{
  "horizontal_flip": true,
  "vocab_size": 6471,
  "encoder_norm": "layernorm",
  "encoder_inner_norm": false,
  "encoder_drop_path": 0.1,
  "encoder_width": 160,
  "encoder_positions": "sincos",
  "fusion": "prefix",
  "decoder_activation": "swiglu",
  "decoder_drop_path": 0.15,
  "decoder_connector": "mlp",
  "init": "xavier_uniform"
}
Rows from block 10 of the image encoder of a small image captioner, named by matrix and row number. Rows with one number belong to one neuron. Each number is 500 + 25 x the weight over its row's rms, rounded and kept within 0 to 999. All counts start at 0. Numbers have three digits each. After the name is the row's rms in percent of the matrix's.
After each neuron's rows are labels from the 100 images, of 14976, where the neuron reaches its highest value: "strongest on" is what is common among them. Only what is clearly more common there than usual is listed. The data: regions of photos with short descriptions (Visual Genome).
# fc1: MLP up (encoder.blocks.10.mlp.fc1.weight, 480x160), inputs 54-107
# fc2: MLP down (encoder.blocks.10.mlp.fc2.weight, 160x480, transposed), outputs 54-107

fc1.67 116:487511476460514481483532496441527485510484479528493495497545499458513493484469499511535477483561470515511484495522545521516505447520503501462507560488438538487523
fc2.67 120:537525494475546475487512488476485515507467500507498493545522506469530469489497493486538507483507471475475513487517506502483477525541504520484540497502495463485512
strongest on: text has "plate"

fc1.370 117:525467504502462521496474469503506530506492482496489452506478524487529485483474470431513497518512493502517514522472504468497530492494506471510509504529535504485512
fc2.370 106:536498533489490527503501485511503493474469469504499497557508518499469531487457490469496487518501491511538489541460517549495495502485438496504521483499490479453499
strongest on: text has "wall"

fc1.301 087:485490455507474543492475492495473512464494513503566554510469524502500560513504515483515487504547562513542518496471504534488455501498514505473501542498492592477539
fc2.301 096:518501470503514465536477517509499482469548521485524521467514512489515552514501475505489539498501545484507534483525505502480481484480540564511537497528513557471487
strongest on: text has "window"

fc1.274 105:495495532496479533469505514500471518507505548490492523499498535488496534466482475479488498513510438530480486524454564493484468529530444528519491497439524508505544
fc2.274 106:508554518523475509476470510513493491484492501501503505507455437505520489492524478503475512530490462506505502489514554528475514526497472456449460532488487467464493
strongest on: text has "giraffe"

fc1.392 126:500523523470475476502509494508505482485458484453512484516494486541510493485499479509484497521496522520473542520491505444487490525518501486493507506510478502494508
fc2.392 118:523470485503441511528503491508499512518490513504466513475532500508511502447510504511511508501497529524511520497479519507535492490476446514504517527466489474507475
strongest on: text has "wall"; text has "picture"

fc1.17 120:479517478488524502489502486507508493450471488489470514505506524507487492460500495501525467533523500472518521459499480510542451522517480487491521512493529492510515
fc2.17 120:518495516470507493508494539491507502504513541466457529531541546488502502496483505503532462525470515471454484513497536503499518526530542471526473503472513489521518
strongest on: text has "giraffe"

fc1.9 092:474524502499486531504543464460534538454524529511517488500544525506494468521540514506443504482499512501509499510541514503516480501526506540527509500472524464520531
fc2.9 090:472489523506456532548519470469477532489516486518513476501524538512492474504497489497474534505513453482530500509503487452525558461453550480530486555464474508497461
strongest on: text has "sign"

fc1.444 115:491496480540513519514519508528529543468506489483510527467490503510488522482531491493481516468501465473484471492465514534489477512494516495510499533489516504505540
fc2.444 110:448498518503515533505524499515452511502498478493491492518495479526488549517484524519540508495471505510476516444484538524512438527507494522482507523508502534512543
strongest on: text has "sign"

fc1.268 088:458515531542539498545485523530502478480480467496481466479509511509467500478454495497480514478460503505477486513485470481510483514502492513528517472492543513530475
fc2.268 087:484514477494534506527437506475517496488519511535466547485516538444460493478452528506496533518479508507502491496470518503489474498513482505489483473503510476501495
strongest on: text has "sign"

fc1.313 105:512531488459523528477503490515527473501494501503534495521493547487525467494520549484525494484535476519520506517495545493535503490440490539509468547533525487491492
fc2.313 105:457524444523501505492476509554490509481526515508499505458458527496506483504548524514526511543505462512527505498509501458495488500505484523534523505489471488456490
strongest on: text has "giraffe"

fc1.61 100:493496463497492537501496532470504496482490505448461532526483487537483502474507511509538502483532500506516519512558522521511504492533482457539523483487515501519508
fc2.61 109:466480455525527559517495454507488516476490523456482511491492524498501459482528534517532485481514495528500496502502494476510505497534435441525531518484524496514522
strongest on: text has "clock"

fc1.31 115:494529502491506506494487511534494482526538483518555469527513513482528465476523474551557506499504454549477518515494483483465502499488501475506503536532538508525507
fc2.31 112:485492474492525473454491518510516502489557482490502504544545504509502502443481522497466446507488455489499572547508486528486524532475495513518535487549522518483494
strongest on: text has "zebra"

fc1.423 087:466480505531471497489510485526493531526513456549537500494525507533494449546521500469472531537516502477507498497520502510513542522517467529509522537525492498488570
fc2.423 098:498507493488473471501483504503503524497506485511493526482527521514504511504489511505533560464494480544493536555511446562512507526485454525546496534539524484514571
strongest on: text has "train"

fc1.247 125:492487496486467504501495513489501507489502539408459479519494450550517477496519503519494478458525485509476538506534538504497468567521492470540524512484491493530531
fc2.247 121:494492463448493455511500491490504476514516500434488454514484500499451510455521495499519490500539519509500501507550552480511469547524479473531541490513494508512490
strongest on: text has "clock"

fc1.191 108:484522466514500484528466518524481519489473467515533472487531503478475549515466481505449518467496467529490503480482493530526511494483510510490495507447524476465501
fc2.191 104:491549490508535494513509478516516501521471511507497490505492507526463530505461503496479480523520540527507504487499453502512499465521510515543492492500525511495475
strongest on: text has "sign"

fc1.97 126:567529515524546496465522514511499504529521524495516487512499517517508480478520453506469484501479512498481500544542493461469487497514522487526512518537513490477478
fc2.97 115:480548525507528486500504495510506524514523465511578492460478560466470439501493478535495483522462478504488504547470522483527486482493495490487513481486495494512495
strongest on: text has "zebra"

fc1.388 120:476496478474501490509509508457479494515470505517498505504542472486530525511509481488492533490484508532479499472481516452453486538537483545493504482500545493485472
fc2.388 111:481508506516545495488509459477475485515477446515497477493498465513480488510514487533509526499494486484486551530498477546457462486536523488509499477515505485476485
strongest on: text has "white"; text has "man"

fc1.439 097:516485439497545484513473498455510491542501507495476547512498472470538480471566498520480482459506517464475505482447485516510506487503530524512451498507483517518505
fc2.439 096:458483512483458498515501488506540487477479539465528509456518473470512511496522519518518488523514513490481522498527451514515520509465477519498502526501495525472498
strongest on: text has "white"

fc1.471 108:527557450503473498527500489507427479490484489506488490477544436510476503509510486472480485520455475484477518486453470481509498478518489500517523519468499512491522
fc2.471 105:479492530469532487534480492489486486532502496514520496433500504503498460494571444488497494496473509521527469521474477500542477488522502529425503486478502473534521
strongest on: text has "sign"

fc1.252 119:490503497543454492488453524509482500465495506468456510535498474466463497504499495459542463499535530508500508456506476490502509532518539484503464538517541520501511
fc2.252 106:466523535503486492468471503477503462477514505530490469471552488537476513501503473490466504515559485552501513484543474513528499431538527485480515487513504502475524
strongest on: text has "man"

fc1.173 087:496512490520564447463508515482489505498506480479522504507491491494525490510492511525451523481503443492522501517490488479490502510479514489497476470490529512516521
fc2.173 089:473491482524485463488502502517506525514512549492484524466488487539505473537483489502526504507450458477483532514486532443500506506515501493526492520506538496447531
strongest on: text has "man"

fc1.311 093:477487527515513494496510539518507502436495489519506429510482506511518465496454523511470487471515488532496521476488529508516461462468499498503484510538496498507517
fc2.311 086:544547520468520474466471543529547490508500520481489465490521531511518467497503498484481485450496460495532515560479487529503513508494498507480500496503534501505528
strongest on: text has "train"

fc1.57 094:529523516533535480503507485548504524498490528504496528491499509496485537544500486508476524513534529481482481504546548492493508510549488493522512482481526536535529
fc2.57 093:493525480482495472498496476476489500480479497491488536539486503460457463545504485548471486540555509496448505518470501478506484467513493510569489486502483514469501
strongest on: text has "building"

fc1.107 083:537522497527472491522495498478464464532529446503492487523472474515467531511518537507502472532495500467492501545485519440546485526495536538498507509520475488571499
fc2.107 084:529481544508505488505506495493492498477558487520512457500502462510518468487561466510484515520490478459504504509503513470492504505469449500478511498476542486540455
strongest on: text has "zebra"

fc1.275 096:495551528507477472484512487521485519503498497531520530517448576471477539485518468506532533515506504491510488559466512513490494515535547509536539499500533518476473
fc2.275 091:458535530487527533519501515531477476482518501484547440463512501490484493502485513496487478487506543496481505547481522478470500524481483474488506481451470492520476
strongest on: text has "zebra"

fc1.124 097:507464490476519530513504510491469503515529532493522495526484476472510460511484539503480499472546440502440475513518484471514492507490494505462471488540483554472461
fc2.124 095:484490472509496494501546503516491503487501540575484454463496485457518467531477478495504522494474459500489494475499480515509451492441498484530550473464487429464525
strongest on: text has "plate"

fc1.412 107:480527492489539455479517488509503499460550487512516495521528524502445514514492519511513502516462505493535525576484521527477497516503514505454493490535495529521513
fc2.412 107:509514502468504466493484489539476483502496507513501522551526490498503476504509504493537513497480501484519533504487487513476464511492444506485508500524522500482539
strongest on: text has "zebra"

fc1.147 097:494542501496478490475475488504530518511491469531514508486524527495497479476519515525504470474513491483495529543514531474498492466522523471520492509512529527534521
fc2.147 103:504495506481519447487503464507565532522525491522516507523524464506501499481487493501462488472524476547514551482526507491520492499462486516480491478534475442515545
strongest on: text has "zebra"

fc1.183 112:489511458550478483509476512522516512497481493456510473521500503504496524522494487524492492491559508510491521497535579495495485536498479497510514483537498519542523
fc2.183 117:498497532511466433515483494544472539522479495464494490506469509555503527509488507540489506510527484493505483500527492491491508524515485514530506484499516482472500
strongest on: text has "building"

fc1.410 106:511478482511491560534506515502468483469510494533545511538488515497499534508468514499484463520539522473526528514528482468516474448524535480470518542547493568478478
fc2.410 108:529501473480456491534540514481506502493516534502516504524450483513485505534435510524538484510531531499528471464489537483518472459517499481503485490527493505443517
strongest on: text has "window"

fc1.283 116:576509528484478531499476516479469504525473516488557535526506546501548523470518442510478488497500482483549523489461530474509494495513524503514497491452491489527542
fc2.283 107:502491519513476447538481503500473490512488498509511490535505500509522552466487490464501496459508502459510486497546519525466484537508447464450493494464529516519504
strongest on: text has "giraffe"

fc1.218 092:503504497527569468471473503524497469489479529542474505496498524509531539513528470457463506498494504469506502453549466482549561475482500518467469479509522483509542
fc2.218 095:490491548499422524470508508468490483535517515531506524536521461474502479486475491455473494475512470455487508505496486506537526513499518509524559494520503524492514
strongest on: text has "man"

fc1.3 158:486515546512484509483475502507476466485479489469444498519543493483497499492514508528478544522545499500488513536464511551515460512483471516511516513551504501491479
fc2.3 132:483506493488507536508504482528529469488471466490518505517525476499505495496464516483450449522567491496489541489466498534534461518459484507521504442522539500499493
strongest on: text has "clock"

fc1.348 089:480500505513501472535482471543498477464463493520516480537488490472485469486433481437447496529499488494520480528521484519473502500500487510504519486487467506445517
fc2.348 096:492481496466485546479470484502503525507520524520530486476472516464504564478509510459463521489483489510522501501500491490503554467487514526498549510490534512483501
strongest on: text has "sign"

fc1.203 106:531492481525479481494523544513492467430478508457486497506519489496514484483511507534501456492510483522508543540503461530512462551502431473535540497497500535507528
fc2.203 106:485495490497479501517478481487521489503532521463450479484557486500494504452499507491501496466464516538482519487480519484555476545472531509498544493484469515501456
strongest on: text has "clock"

fc1.233 109:520491513496478469499480466495499542494498526503516503464505517479468490523486500521511505521452549497468445498478499498521499516543532532504447517503469514531527
fc2.233 114:445524478496489496547515513493516505549531523520490480531479489483487530482483498486491528498480527510514498505545480520443489500493472516517457489504504541509526
strongest on: text has "train"

fc1.74 089:470490498428468484486484473460468537472489507487471521487515474533523500488483502524515487506494493529510494512507550539537530511541501458531544524506499495509514
fc2.74 093:458461516481493536470500510517503491486505515519472483484488488514513465496516493455514470519481502544538533481496538495481442515536490526496468511479472529510511
strongest on: text has "clock"

fc1.399 084:551535480527494571483506499479499553479487481472522502509502526504525538495483475461486496527525462481536522518521471486486477523525533504455526527477541475532510
fc2.399 090:504516522522495509472488488509496489539510535490520489479521495537483522531501494529468509535479454465503504480472483490453502511534511512448497476514491486464484
strongest on: text has "giraffe"

fc1.198 124:517511488488537546481537506539527481491484510487463487503539468493510443518496484534517469502484489521484532523476515532530488459516515533480493483530539517491506
fc2.198 117:513468475478481497475475498443467502532483522526478557463486521534480498497496472472473456482527446526517526524505471532536490491495498490504510474511553524508452
strongest on: text has "clock"

fc1.453 106:495572520461485502501469513493564486488516488490506496529540510489558499503479476521464514503520489534481515556514538499501462493510517495524532519557526512526473
fc2.453 092:485574563521510479471480525466521505521549488518549511520528513490458462503495476475469493517537460504476477529492498518500460482515456509476507491509513506537502
strongest on: text has "zebra"