Weights of a small image captioner: decoder activation swiglu.
Rows from block 4 of the image encoder of a small image captioner, named by matrix and row number. Rows with one number belong to one neuron. Each number is 500 + 40 x the weight over its row's rms, rounded and kept within 0 to 999. All counts start at 0. Numbers have three digits each.
After each neuron's rows are labels from the 100 images, of 14976, where the neuron reaches its highest value: "top examples" is what is common among them. Only what is clearly more common there than usual is listed. The data: regions of photos with short descriptions (Visual Genome). In brackets: how many of the 100.
# fc1: MLP up (encoder.blocks.4.mlp.fc1.weight, 480x160), inputs 80-159
# fc2: MLP down (encoder.blocks.4.mlp.fc2.weight, 160x480, transposed), outputs 80-159

fc1.136:511448506526485474465471548485524533497541499503447487432543431536530470442490474448464567431505518380569475473420560585478539460464445509431456419511513461478501545531510457511534439461531530480522447511533528572483405557581544510474543499
fc2.136:515482483468461422410458481465535561569557549520533479431515530530513487508534490505557545531518463485459534525467424552494449529513503558481458433402431495498470513540487498419623534458520565532477525477484480466496543539486504477458443541
top examples: text has "man" (34); text has "wearing" (25)

fc1.397:499406522518498375472490455472517500440537483493514498435518550462535516425504487565512514555500416513535519544497436505541519533522490474467537513452533546483462433446518494511442432508478497508538519536506527580468458546501523518489473539
fc2.397:473538473531502485430444439492514477565506568492449495452480493522507526486462559503503582551525546525551519484529457444484579487529515517502529485526415446474447452409506505471502476444437506512444537518565505516507503436475512563549518440
top examples: text has "sign" (31)

fc1.274:475452411523464549489447467537512496532510465524478462464533495540499484540436545482523432506499522485451498491550530458517563498472551544504571491439519418431535482469486436538516561443531420553522573537538502494492528502487455492490504526
fc2.274:528512458559494473472460511521509467531455468539422470500515465540498512553539515491496501539473512519537470577452479488509576483494473497502561458500479426525469501396560542456451561509515537532507554528485538514577500497534524525498475509
top examples: text has "sign" (56); text has "white" (32); text has "red" (27)

fc1.20:492469440580513496488439544482459569423465511568525522469513550549490430503540516494508470439561497464506480564460573473536539484447575461471442453487493442527455478406535495581557501549501497501532524451530528463526553471583441559473450534
fc2.20:466479469551471435505501517479598513533506505488453477538499511550478406467481538453461569516447491489498489482456525470458584485556525497440534504493513524421477512435506515514457506509507494528514498446495474502488508366498449625480413571
top examples: text has "sign" (50); text has "red" (30)

fc1.353:523456475470477489508541478495520490517449525429422483516545484508446503575519503479553500499496539409495424529454459530472572412471531452482458555528486528518501540509527391534493487597523503486454448534527565546457553506450511417532562453
fc2.353:545538457462559582508498495496500482459542529497423561494508516442527490504533491554445530480466490538486554535502504479457512543462491415539536465589417475562533567476549559534482506549523480447530534488462612558516563488505543457480463492
top examples: text has "blue" (31)

fc1.105:568522512490492517495481445432524467469537469525502397436565456496504494538470556511512504459451499446483513486401506576515478500491418534449483497534524570456473456525491487462462535510482498505460536460486465472523497454484507497475534456
fc2.105:527433462459467503496435532511540515512510536487549495511439480447526551537423468498457533497482575455536506530533535477528532463511476479488482517446535534497485430426504538609504567479534438498571479517552466399502528543483521486414493483
top examples: text has "green" (25)

fc1.112:469457509513524497562485453509518476533436504550539490608422506484506539488555519434570479560528501470473503476507550497489435482436500574440527522575452456521475530547507516563559478424480407511515547490504493471464442529549516553542526475
fc2.112:477518516462479498538516474457494587533497468498465527475509532517547555498532545454420440543514459487517481507515490526555542439509523504462575498514519412422465551534537477573578447493507531434505526486472527486495464422545391518494531464
top examples: text has "baseball" (25)

fc1.244:546477530444540514479463445532487570474505420545419572453528467482536371498552519494493501469487499508465483535484532485486525513423521513433492445540452496464552474501502500412581546529490494524487509499522525429537484491557463591559513485
fc2.244:499545504484422497461472463488567521429516518473518452592403522520557455534453477451437541488516500547590467568406467510486462555471507530508468498511505541507488501503537494451560528525527480507493493458504513421512511446566506473535486530
top examples: text has "baseball" (25)

fc1.265:552550435520546460492436560500475542509548502569528519534518515518412492523564495535491479443460417526530498514479501511497503485524517504507504516391466435422409551483446477460488549422472465522450548486567542521452513526459474536511467514
fc2.265:501561517534475454485491556498580527500526476468480526479502543511539486547536434494489510537540560568508526512454504506521454539540377554529486526444485521498492528416449501494490527521524528437478515527490498495493493519522454441453421508
top examples: text has "red" (31)

fc1.72:521494514496490516512519487383509521494511451530522517503486406513487514612561545469480515543500526555608531463560459478461514485514487461510450550504479498475479526472497518484489510478461527478532529515529515506476494565512503481540511520
fc2.72:494517538489499569521509527554470530518431447582505530467550504449445478535475407522503516447468517587482539503524500537447483510536537527546478470517525458556581525478538545541510546454485462450567389464456433439497467470518445470477523522
top examples: text has "red" (38)

fc1.466:573442494546447531592542513499499522495539533487561507462495516553488521481481522519472453504519438502468497465507494557457416481448551499493436555478549448448547547479476512494523523583512510490554520499555525478483435506521501529533519519
fc2.466:488464538504438516496488507454569522462506513455553456485490497474472572601493519500508463479465493519447465537489511495480435460485438483435579467523562563456514529493472451475533536501537510554507519558485549501439519566486517485503473545
top examples: text has "motorcycle" (26)

fc1.471:550443427546461508443465545535490509525489474587420486462479393531466455467481488489528510469500536445503468545484454530432480452552465515469487498523483455494514522544502514486555481513445476537483461479480539448396452550472517535466484568
fc2.471:481440439547473433493466485534509533502486492479532473467575535492537566501520464502535555472558493453571495579479485557441476490538517543500485494478496507504514514480538460429567516525507542430490560460501530483465548511532513464470465456
top examples: text has "man" (40)

fc1.28:492571529486559493561527555487497524473448503492481580509526483438450486485558535450445503469508453505440468499473530496533485544414565602544407574509561488571476508507526471541515498537490495474502486508524495462493472391495501440516546549
fc2.28:456444512509519562493483576515528487498487492505532464501545503559449519557457573520454470503473499503465516545488500510528511602419509554529471455514537439476457489561541474591538578467530514433438568476430413553504507468501564463507462528
top examples: text has "blue" (31)

fc1.422:468572500491485483531487563479514445504505461525551560476506444509447580450505494523545498465558491443458435483479497582543438517521430480476497583495482452472538469454444469539437419471480473500526569477512484498456457519500538460409419537
fc2.422:548582506481506526500511545506537600528576475612479487509518453553542452474488468554469543498498501509494485489520546537545480525484492527482526518458394467493475453417522560509457533527493489463514488457461559521467537503478541585516505512
top examples: text has "man" (40)

fc1.44:499507524483494532555538477420511465508529482504486539490517474542470486572503500500544568454534531551471477505449449597462499458556436494459407474452551512511511515489500480480598434530503472502467483465474519547545525575469489425516511497
fc2.44:473535455580485550528514515497539509458537475515475530500573530518418539504463478496516506531452516515444468482493489544599587535471525480550393535517430473526453507484479501530460485496448443452590467485455572531502524463412548479528462535
top examples: text has "green" (31)

fc1.101:440540511546448444476546526509475547576574508450502499484508474636520506425527486491517475488497478438470412507496551535463447417498566487518444506462557493518516506501461506496514543501478456516552513519549464493442523521508535517499549462
fc2.101:547576461463529570443445487502458505394538496538515577495472483475515518497495488443463533409602500474439530568440525468472527535561524528528526494459482499529471452570470450457557582479508550470485482515512524573516461519498484519511456495
top examples: text has "man" (27)

fc1.289:525465502608539498470475565499432471484539605559459516538444406559484505479484493483524521516482530584483513529502499512506552537493531558475475570441433458478464454503485554445523535461489457405412450518499511491506491494504514456548495532
fc2.289:464479455498502583492488445521453526538520528535560500502578499497523465488549453522544491488564533499522506509467500474477463476531516537529598545461528507513462476469404545574501492439520471456487536483475540499545435455516491437512448498
top examples: text has "red" (25)

fc1.415:541434479427457511520473447528566534537504538515485491498584562460442465519498531517468496486449488445488585489451523533481434460481520472462551494494457546506567485541482462512507525504523374496512495504549521449504543478601519561509470466
fc2.415:477463479492491517555473545481564478465555516526520533559518593461461527574534488496451498439504422527453540434458558537462487499472509532501548498502458518472464494504493527512562472482537441526540498470564451533481521483511478542448472545
top examples: text has "baseball" (25)

fc1.114:504405467519495464490505475548528494501489619498448480448511431524467545539501524441505557481536489516534522491514514544462521499430529534498520450478440468449489449505436514529498532443571439528481535578424454593520456458539436495468546489
fc2.114:495495475468372481441505516488497505532486505508493520420523467493398532492470478497483519494504450532561536491518420417451491522552487447565519496485550485516473465508507483502476492499520464520479558493463457604399527421581488527557525548
top examples: text has "white" (28); text has "sign" (27)

fc1.464:505497440523520548448501487475474514540567446540467537504562532547519590526499570499480462525494475367420547548433478469425483524520473484532542579504525498503507429498443513486540531498493473523484557475593553517461482450478543586544464508
fc2.464:514409522501455581591551474486559510491524503522473520544497489489559580449515488480497488510379484534481477550544516526482466532569487455511525504535538509489522503487493450533493490537482457572494492493500469506528468509510491516458450443
top examples: text has "man" (33)

fc1.414:580533481452465457472446560493543471525499499581518512483435481525530475480489452522511495376510519557452498509483481541451496589502509440537451444440493454470465464492514517455520434523457481482569527448463456510509497513502497566590529470
fc2.414:487501503518532515458463498532524520458490539508448528404509475497528435498540434477477455492535498472485482495507434542535505581534525501493525504539496531513472465527517513465510559454529487513477381484506534628533563530518473529562447513
top examples: text has "man" (28)

fc1.61:492515511455548530414511472466571509486494441537554451470439497445566536465493576507549454517476499548493435511496515427465510448506503536537455454544479480511402480478493518473451597532466533518420421520580485479500508480452500520499452526
fc2.61:452519497476457477558557534530491501524511467499484477483543507488537529497577532490500481489512449504519463500547483549440520405458507504468559475516520445440567564519506459421448471471478455561465513477524453433544505545452470509499523548
top examples: text has "zebra" (34)

fc1.80:517443462514568467494438531474526574562439502492543508470486518490504531522462466482541584510454561456552490457551473539423501449482513547482495492518447430502490495536466472527462514517480491591472467510538503590505457455516541468488547471
fc2.80:536458526574522488449475537507485570490443425500527516494565465555514534448511444492535520552479539564462498489466535453575452569465417513490619508528491411501564511515633487464490457458492525460496560485486540510483539553529483513491513506
top examples: text has "blue" (25)

fc1.40:526446524482569523470513515501497525522482493537486513517455553459517525485504496512541450521463520485563531466517420509470626501506475543479457476455538529540423465528467479471551545512448521417437451462512521437505489463510472504425556501
fc2.40:509546492545568496458475483490479573540551508522475494471529412550497478497433447541466466472506494532506490368447509526522468466525508576494492475544467483455448536557513522524489532507565464449488491443458472489418480527482489477453448428
top examples: text has "red" (29)

fc1.367:567516486480515516586448554481477530504441497542511479500557549520481491376444414543539457502537522529556531452505439547585506559451506510447528496456582484528514485526448498488534538486468505470483464520503508408515552482510476468528496465
fc2.367:497488520505481558513492435537424528525457456537524533537500474420538519510541464544433498488433458498521527550459483494517426526475533426414459467501493524531552479520463524569452531515493525492465521478479469501596507485449424441485506474
top examples: text has "red" (27)

fc1.48:562561428408506497448541459447554511560496535491496512494547509526501478540458555494481614549530498480439472488447500522553536467463444474487472516430460455444455526556541519494560477564506537501475512521521512483573545510513484532483482510
fc2.48:516540458457502595508496527574499521527442576458511507497523524572488500526518475507538514506542526475547503502492505511474509446449522523524468513475513441473449531598583515548501505531464454471527490482534446487548503547596441563448422501
top examples: text has "building" (25)

fc1.100:545500457543446549562503489483438574484518436496504549437467463448518535445522528538555500503523423510491469458506511503426448481449529550492525562566493495472435518484517498464481562486466544486461558528502544475560475518434488549533535506
fc2.100:622512492436538527468427501504510533467502481426526500470529492485463448544501549493492553504523480496437508511523467486580496509547482524468572528542525436495535545429487568493548484447437440468509521492585494559483577538495430502459492524
top examples: text has "motorcycle" (25)

fc1.298:543467405453414523491480519480497529463439403519475482493500523554457506504504572535514498531465538463548456495485450526472572524522445474501548502470569479497487513473588500447450516446514507588519475504533475571469547491509489473438496482
fc2.298:436598450461476489478469549538563594442470451484578458439525455484441449506530576438540559365437486522503471479500504533481579521488452509520494459531521444433441522478436519472504523501532438493518507495482547509451532492521514452489506502
top examples: text has "sign" (37)

fc1.304:514473448450420567471489456456501484443446494544569505541488502472469540487480488552548542491540549451482583515545520499403452492512484526525528582470415522515442527530493532525519516525523489445485469505470507510495537476479456543559460479
fc2.304:484476433464454480456528555521524530453469501533452475528517530439466478535489479442494497561507523512547468535540540457476452562492468464499484522500562463534512494504433538543467524549556436600454460459492500501554618461478494500510539541
top examples: text has "blue" (27)

fc1.146:511522467501530430418589531532485506471490476508479512472486574445505493455501467491557542507509471518599427527497595477528496499418529493476516461511478588489492588487561447523482543550476480498443520445478495518465466461567522451518481473
fc2.146:556544474505480498551629528498440425464484515419503459411432512455449441464442479438518555464541464498470503414450541511425523525520425540464500549487557514500475546496529525566522447496498525590464500538568497428569524517563512467563464526
top examples: text has "white" (32)

fc1.357:484442583537489461448502467487513467517541519559456466524523446514555482473582530464506488516500575484468513491486532497527468504463490456456501498559485466526531493490450476470535497447443510476464518572547514401502507507596491510485514512
fc2.357:529497507496504478445526451472510524430489546541456543505441454466533546575535527468418499490474514537520478537487494551407429463494527427513443533500460411483478528458531504529512493539500453522533558527493565371501484451541510495590507534
top examples: text has "baseball" (29)