From a checkpoint of a small image captioner: decoder activation swiglu.
Rows from block 4 of the image encoder of a small image captioner, named by matrix and row number. Rows with one number belong to one neuron. Each number is 500 + 50 x the weight over its row's rms, rounded and kept within 0 to 999. All counts start at 0. Numbers have three digits each.
Before each neuron's rows are labels from the 100 images, of 14976, where the neuron reaches its highest value: "strongest on" is what is common among them; "patch colour" is the nearest of a few named colours to the mean colour under the peak. Only what is clearly more common there than usual is listed. The data: regions of photos with short descriptions (Visual Genome).
# fc1: MLP up (encoder.blocks.4.mlp.fc1.weight, 480x160), inputs 0-79
# fc2: MLP down (encoder.blocks.4.mlp.fc2.weight, 160x480, transposed), outputs 0-79

strongest on: text has "red"
patch colour: red
fc1.265:492641437455508512557474521467472557408483448593525541476423523504466484464520552532403582542455492447550427478493507513465557565419557491573534507548432525540436439479591442467489460502478442494553398467511561536497495515539498531483537537
fc2.265:568540458519506391523455488537489519566447468463455473453502423448451539488590549403506459431485545498527586515474518457506502489508371519485512439473494430555442515570529423434491441553394573587516476407449577504606498526549419526404443545

strongest on: text has "plate"
patch colour: pink
fc1.302:425494591470397388361470472564518500601473491580466537471503404515484492526429577465500609506459436477567479489454528493456486551519403502498547463549488502422469486505553488479526474527524506501447542516526531544511385516536461394447521500
fc2.302:480507641459542454518476435456515508614452466503477455441582545554487440542490529537480534594479520557566538475479559536430501557413359500479506482496476546476399455453509537503547408498488508477448570534500497483495446572555448505567424523

strongest on: text has "baseball"
patch colour: pink
fc1.415:501474521458429521554511452494555487457477504550509475505530494544515510526506397614627552473474448421524528568513470387536570466496418510517576499507537507479437498506462518468654478551400563460500468562506453505510573408472534549477506479
fc2.415:370511552440467506556464421438508524528490492507551533561548539540466466491515583568488476513487448525605481575529476513523489457464604517506648572467462459487404487524493427523534410428488504395549576475501515537601506403505608491542566499

strongest on: text has "green"
patch colour: brown
fc1.105:469475464479524424575415496523526477476594554590451591597387579564358528432504476530496484508563504557492536513508575587586535507496530574450480581486435491492499544550562434483475494528622522481563504574442557491483452564551559503523505480
fc2.105:449517464470499578441490537424489513412485520417455543479552507647426390463423385551497359475481440530549550519460530476509442481489443489433531520521492506496426459546487500466493486466556556482491497467553489525431537474462563555521487455

strongest on: text has "man"
patch colour: pink
fc1.422:448494527519466403545538432522470502529508500533468460571523499515520580482455459575498543527437435508474542517485554467445457448516509551449460570474479499550519506446422613511460375629511452563508419481529536504534510433473607522519504474
fc2.422:483556515529498452411455469480509482515428485539448439521473420397528516442550600590492560472445511486597424495446533483547522373498407461388462484441444460526492528431568557581458503545507525512500418539463422495499513494549513502456574470

strongest on: text has "man"
patch colour: brown
fc1.477:549495493534535506475462615530467506411452588482546558467468545515506478580506545501455467479558566484514532493363537479488363499543461494498509479495480542484457540477608504500495487475460554492611419483469581529629515552459520458545471452
fc2.477:439478471481425492470556486453516562496468598449521549540515516585483513567502444482559371620534507527499514583461468558601557460380599507421521527529408514438474543402567518574506426504516526517446476475514536507592412520593538529478539597

strongest on: text has "red"
patch colour: brown
fc1.367:384483476520500421556501486545514518510472547510536576420501552453511444497535404542500544498523559531562519474436557514539557516452586520543450415494537426513474488515566506565538464579378476462492495393485607512526554457503573475480526573
fc2.367:451588426519481476503574372503500438444610481459551631503527538529496526462479462472498500507502488560570451473429559501566502479516452547505548493457596420456552447523492468588448455513564493456550542561449581493443429527547405467544488570

strongest on: text has "man"
patch colour: grey
fc1.376:452560438531490405502520576457661504517468542499419465486484518493557586540583566545482513527385435488526497514520484570507486524467480462530487463455608531498491419480508479554470451622591474396458490520476532506419498537529441556469534505
fc2.376:504480494524403465477567491522503482488534493541538512488458522511541535543502556582489495476438538521485520579473502462485438454540530457468494579488512512527576485469478500538517378563454519404502433555439460509552537497460529629489543381

strongest on: text has "grass"
patch colour: grey
fc1.446:514546487616485547453517462528416461542469489534457545482453505477528553545426619506489458441424518495514505416456507401515426500471474541469460460428447449467560461560462578517549568479467511565492533523471479461465452480534381443455467472
fc2.446:527576475445554476552541487540493578445562505535520452544518454419484501490487635465467619566524522457466497483411525478445441541576518540521473465453543529453442516536480519506545511511513437572477468448497535499554405478495426514533365455

strongest on: text has "baseball"
patch colour: pink
fc1.357:383532514443431489553540532529478496496440495535461455492517465568457577507648451521505473464386474397512477507520514544455539515488459505510588458471568417459523517557420530421480578541426500431508473569477474494633509543417632568540519459
fc2.357:598455443414535576457506533573557544497559519538511500506494483474423546467508532531481424471508535528512523494518558403459456463531519515486574555474515484518540522450399504437582582441491468489581481539584415438546469454464510539525591553

strongest on: text has "red"
patch colour: red
fc1.289:445518423405443457512531500484476580496572495470533535461561529494465477469585539507564553492535531406610501466486495516481463525584566473497479473519483610456525483557475437410588547489451451452511474460521582505499482429548486460589460502
fc2.289:513471516529453476509411541512463485524527547587460432463536496530497593497575509512345515537506597433580483417474398540503603541512498515509477480556481547545571484566455485531452540474606626550557445401430476527496468456496476531548473578

strongest on: text has "man"; text has "shirt"
patch colour: brown
fc1.53:629540552469534570522492587471528517561517536470482519576461598543534433513499520548505546533566519552674504487517487514423457517513474478523554404494508449453464519529587521506457484454381456409461540513476561561546524479521565433479459507
fc2.53:457456481469495549561504430418533515422486547556426540418393585525520471563507518479596456492576470523501617521422496524461461438539447561483488454469443422483442530537537467540467578473474464577467530475522552491515372526495558501483508582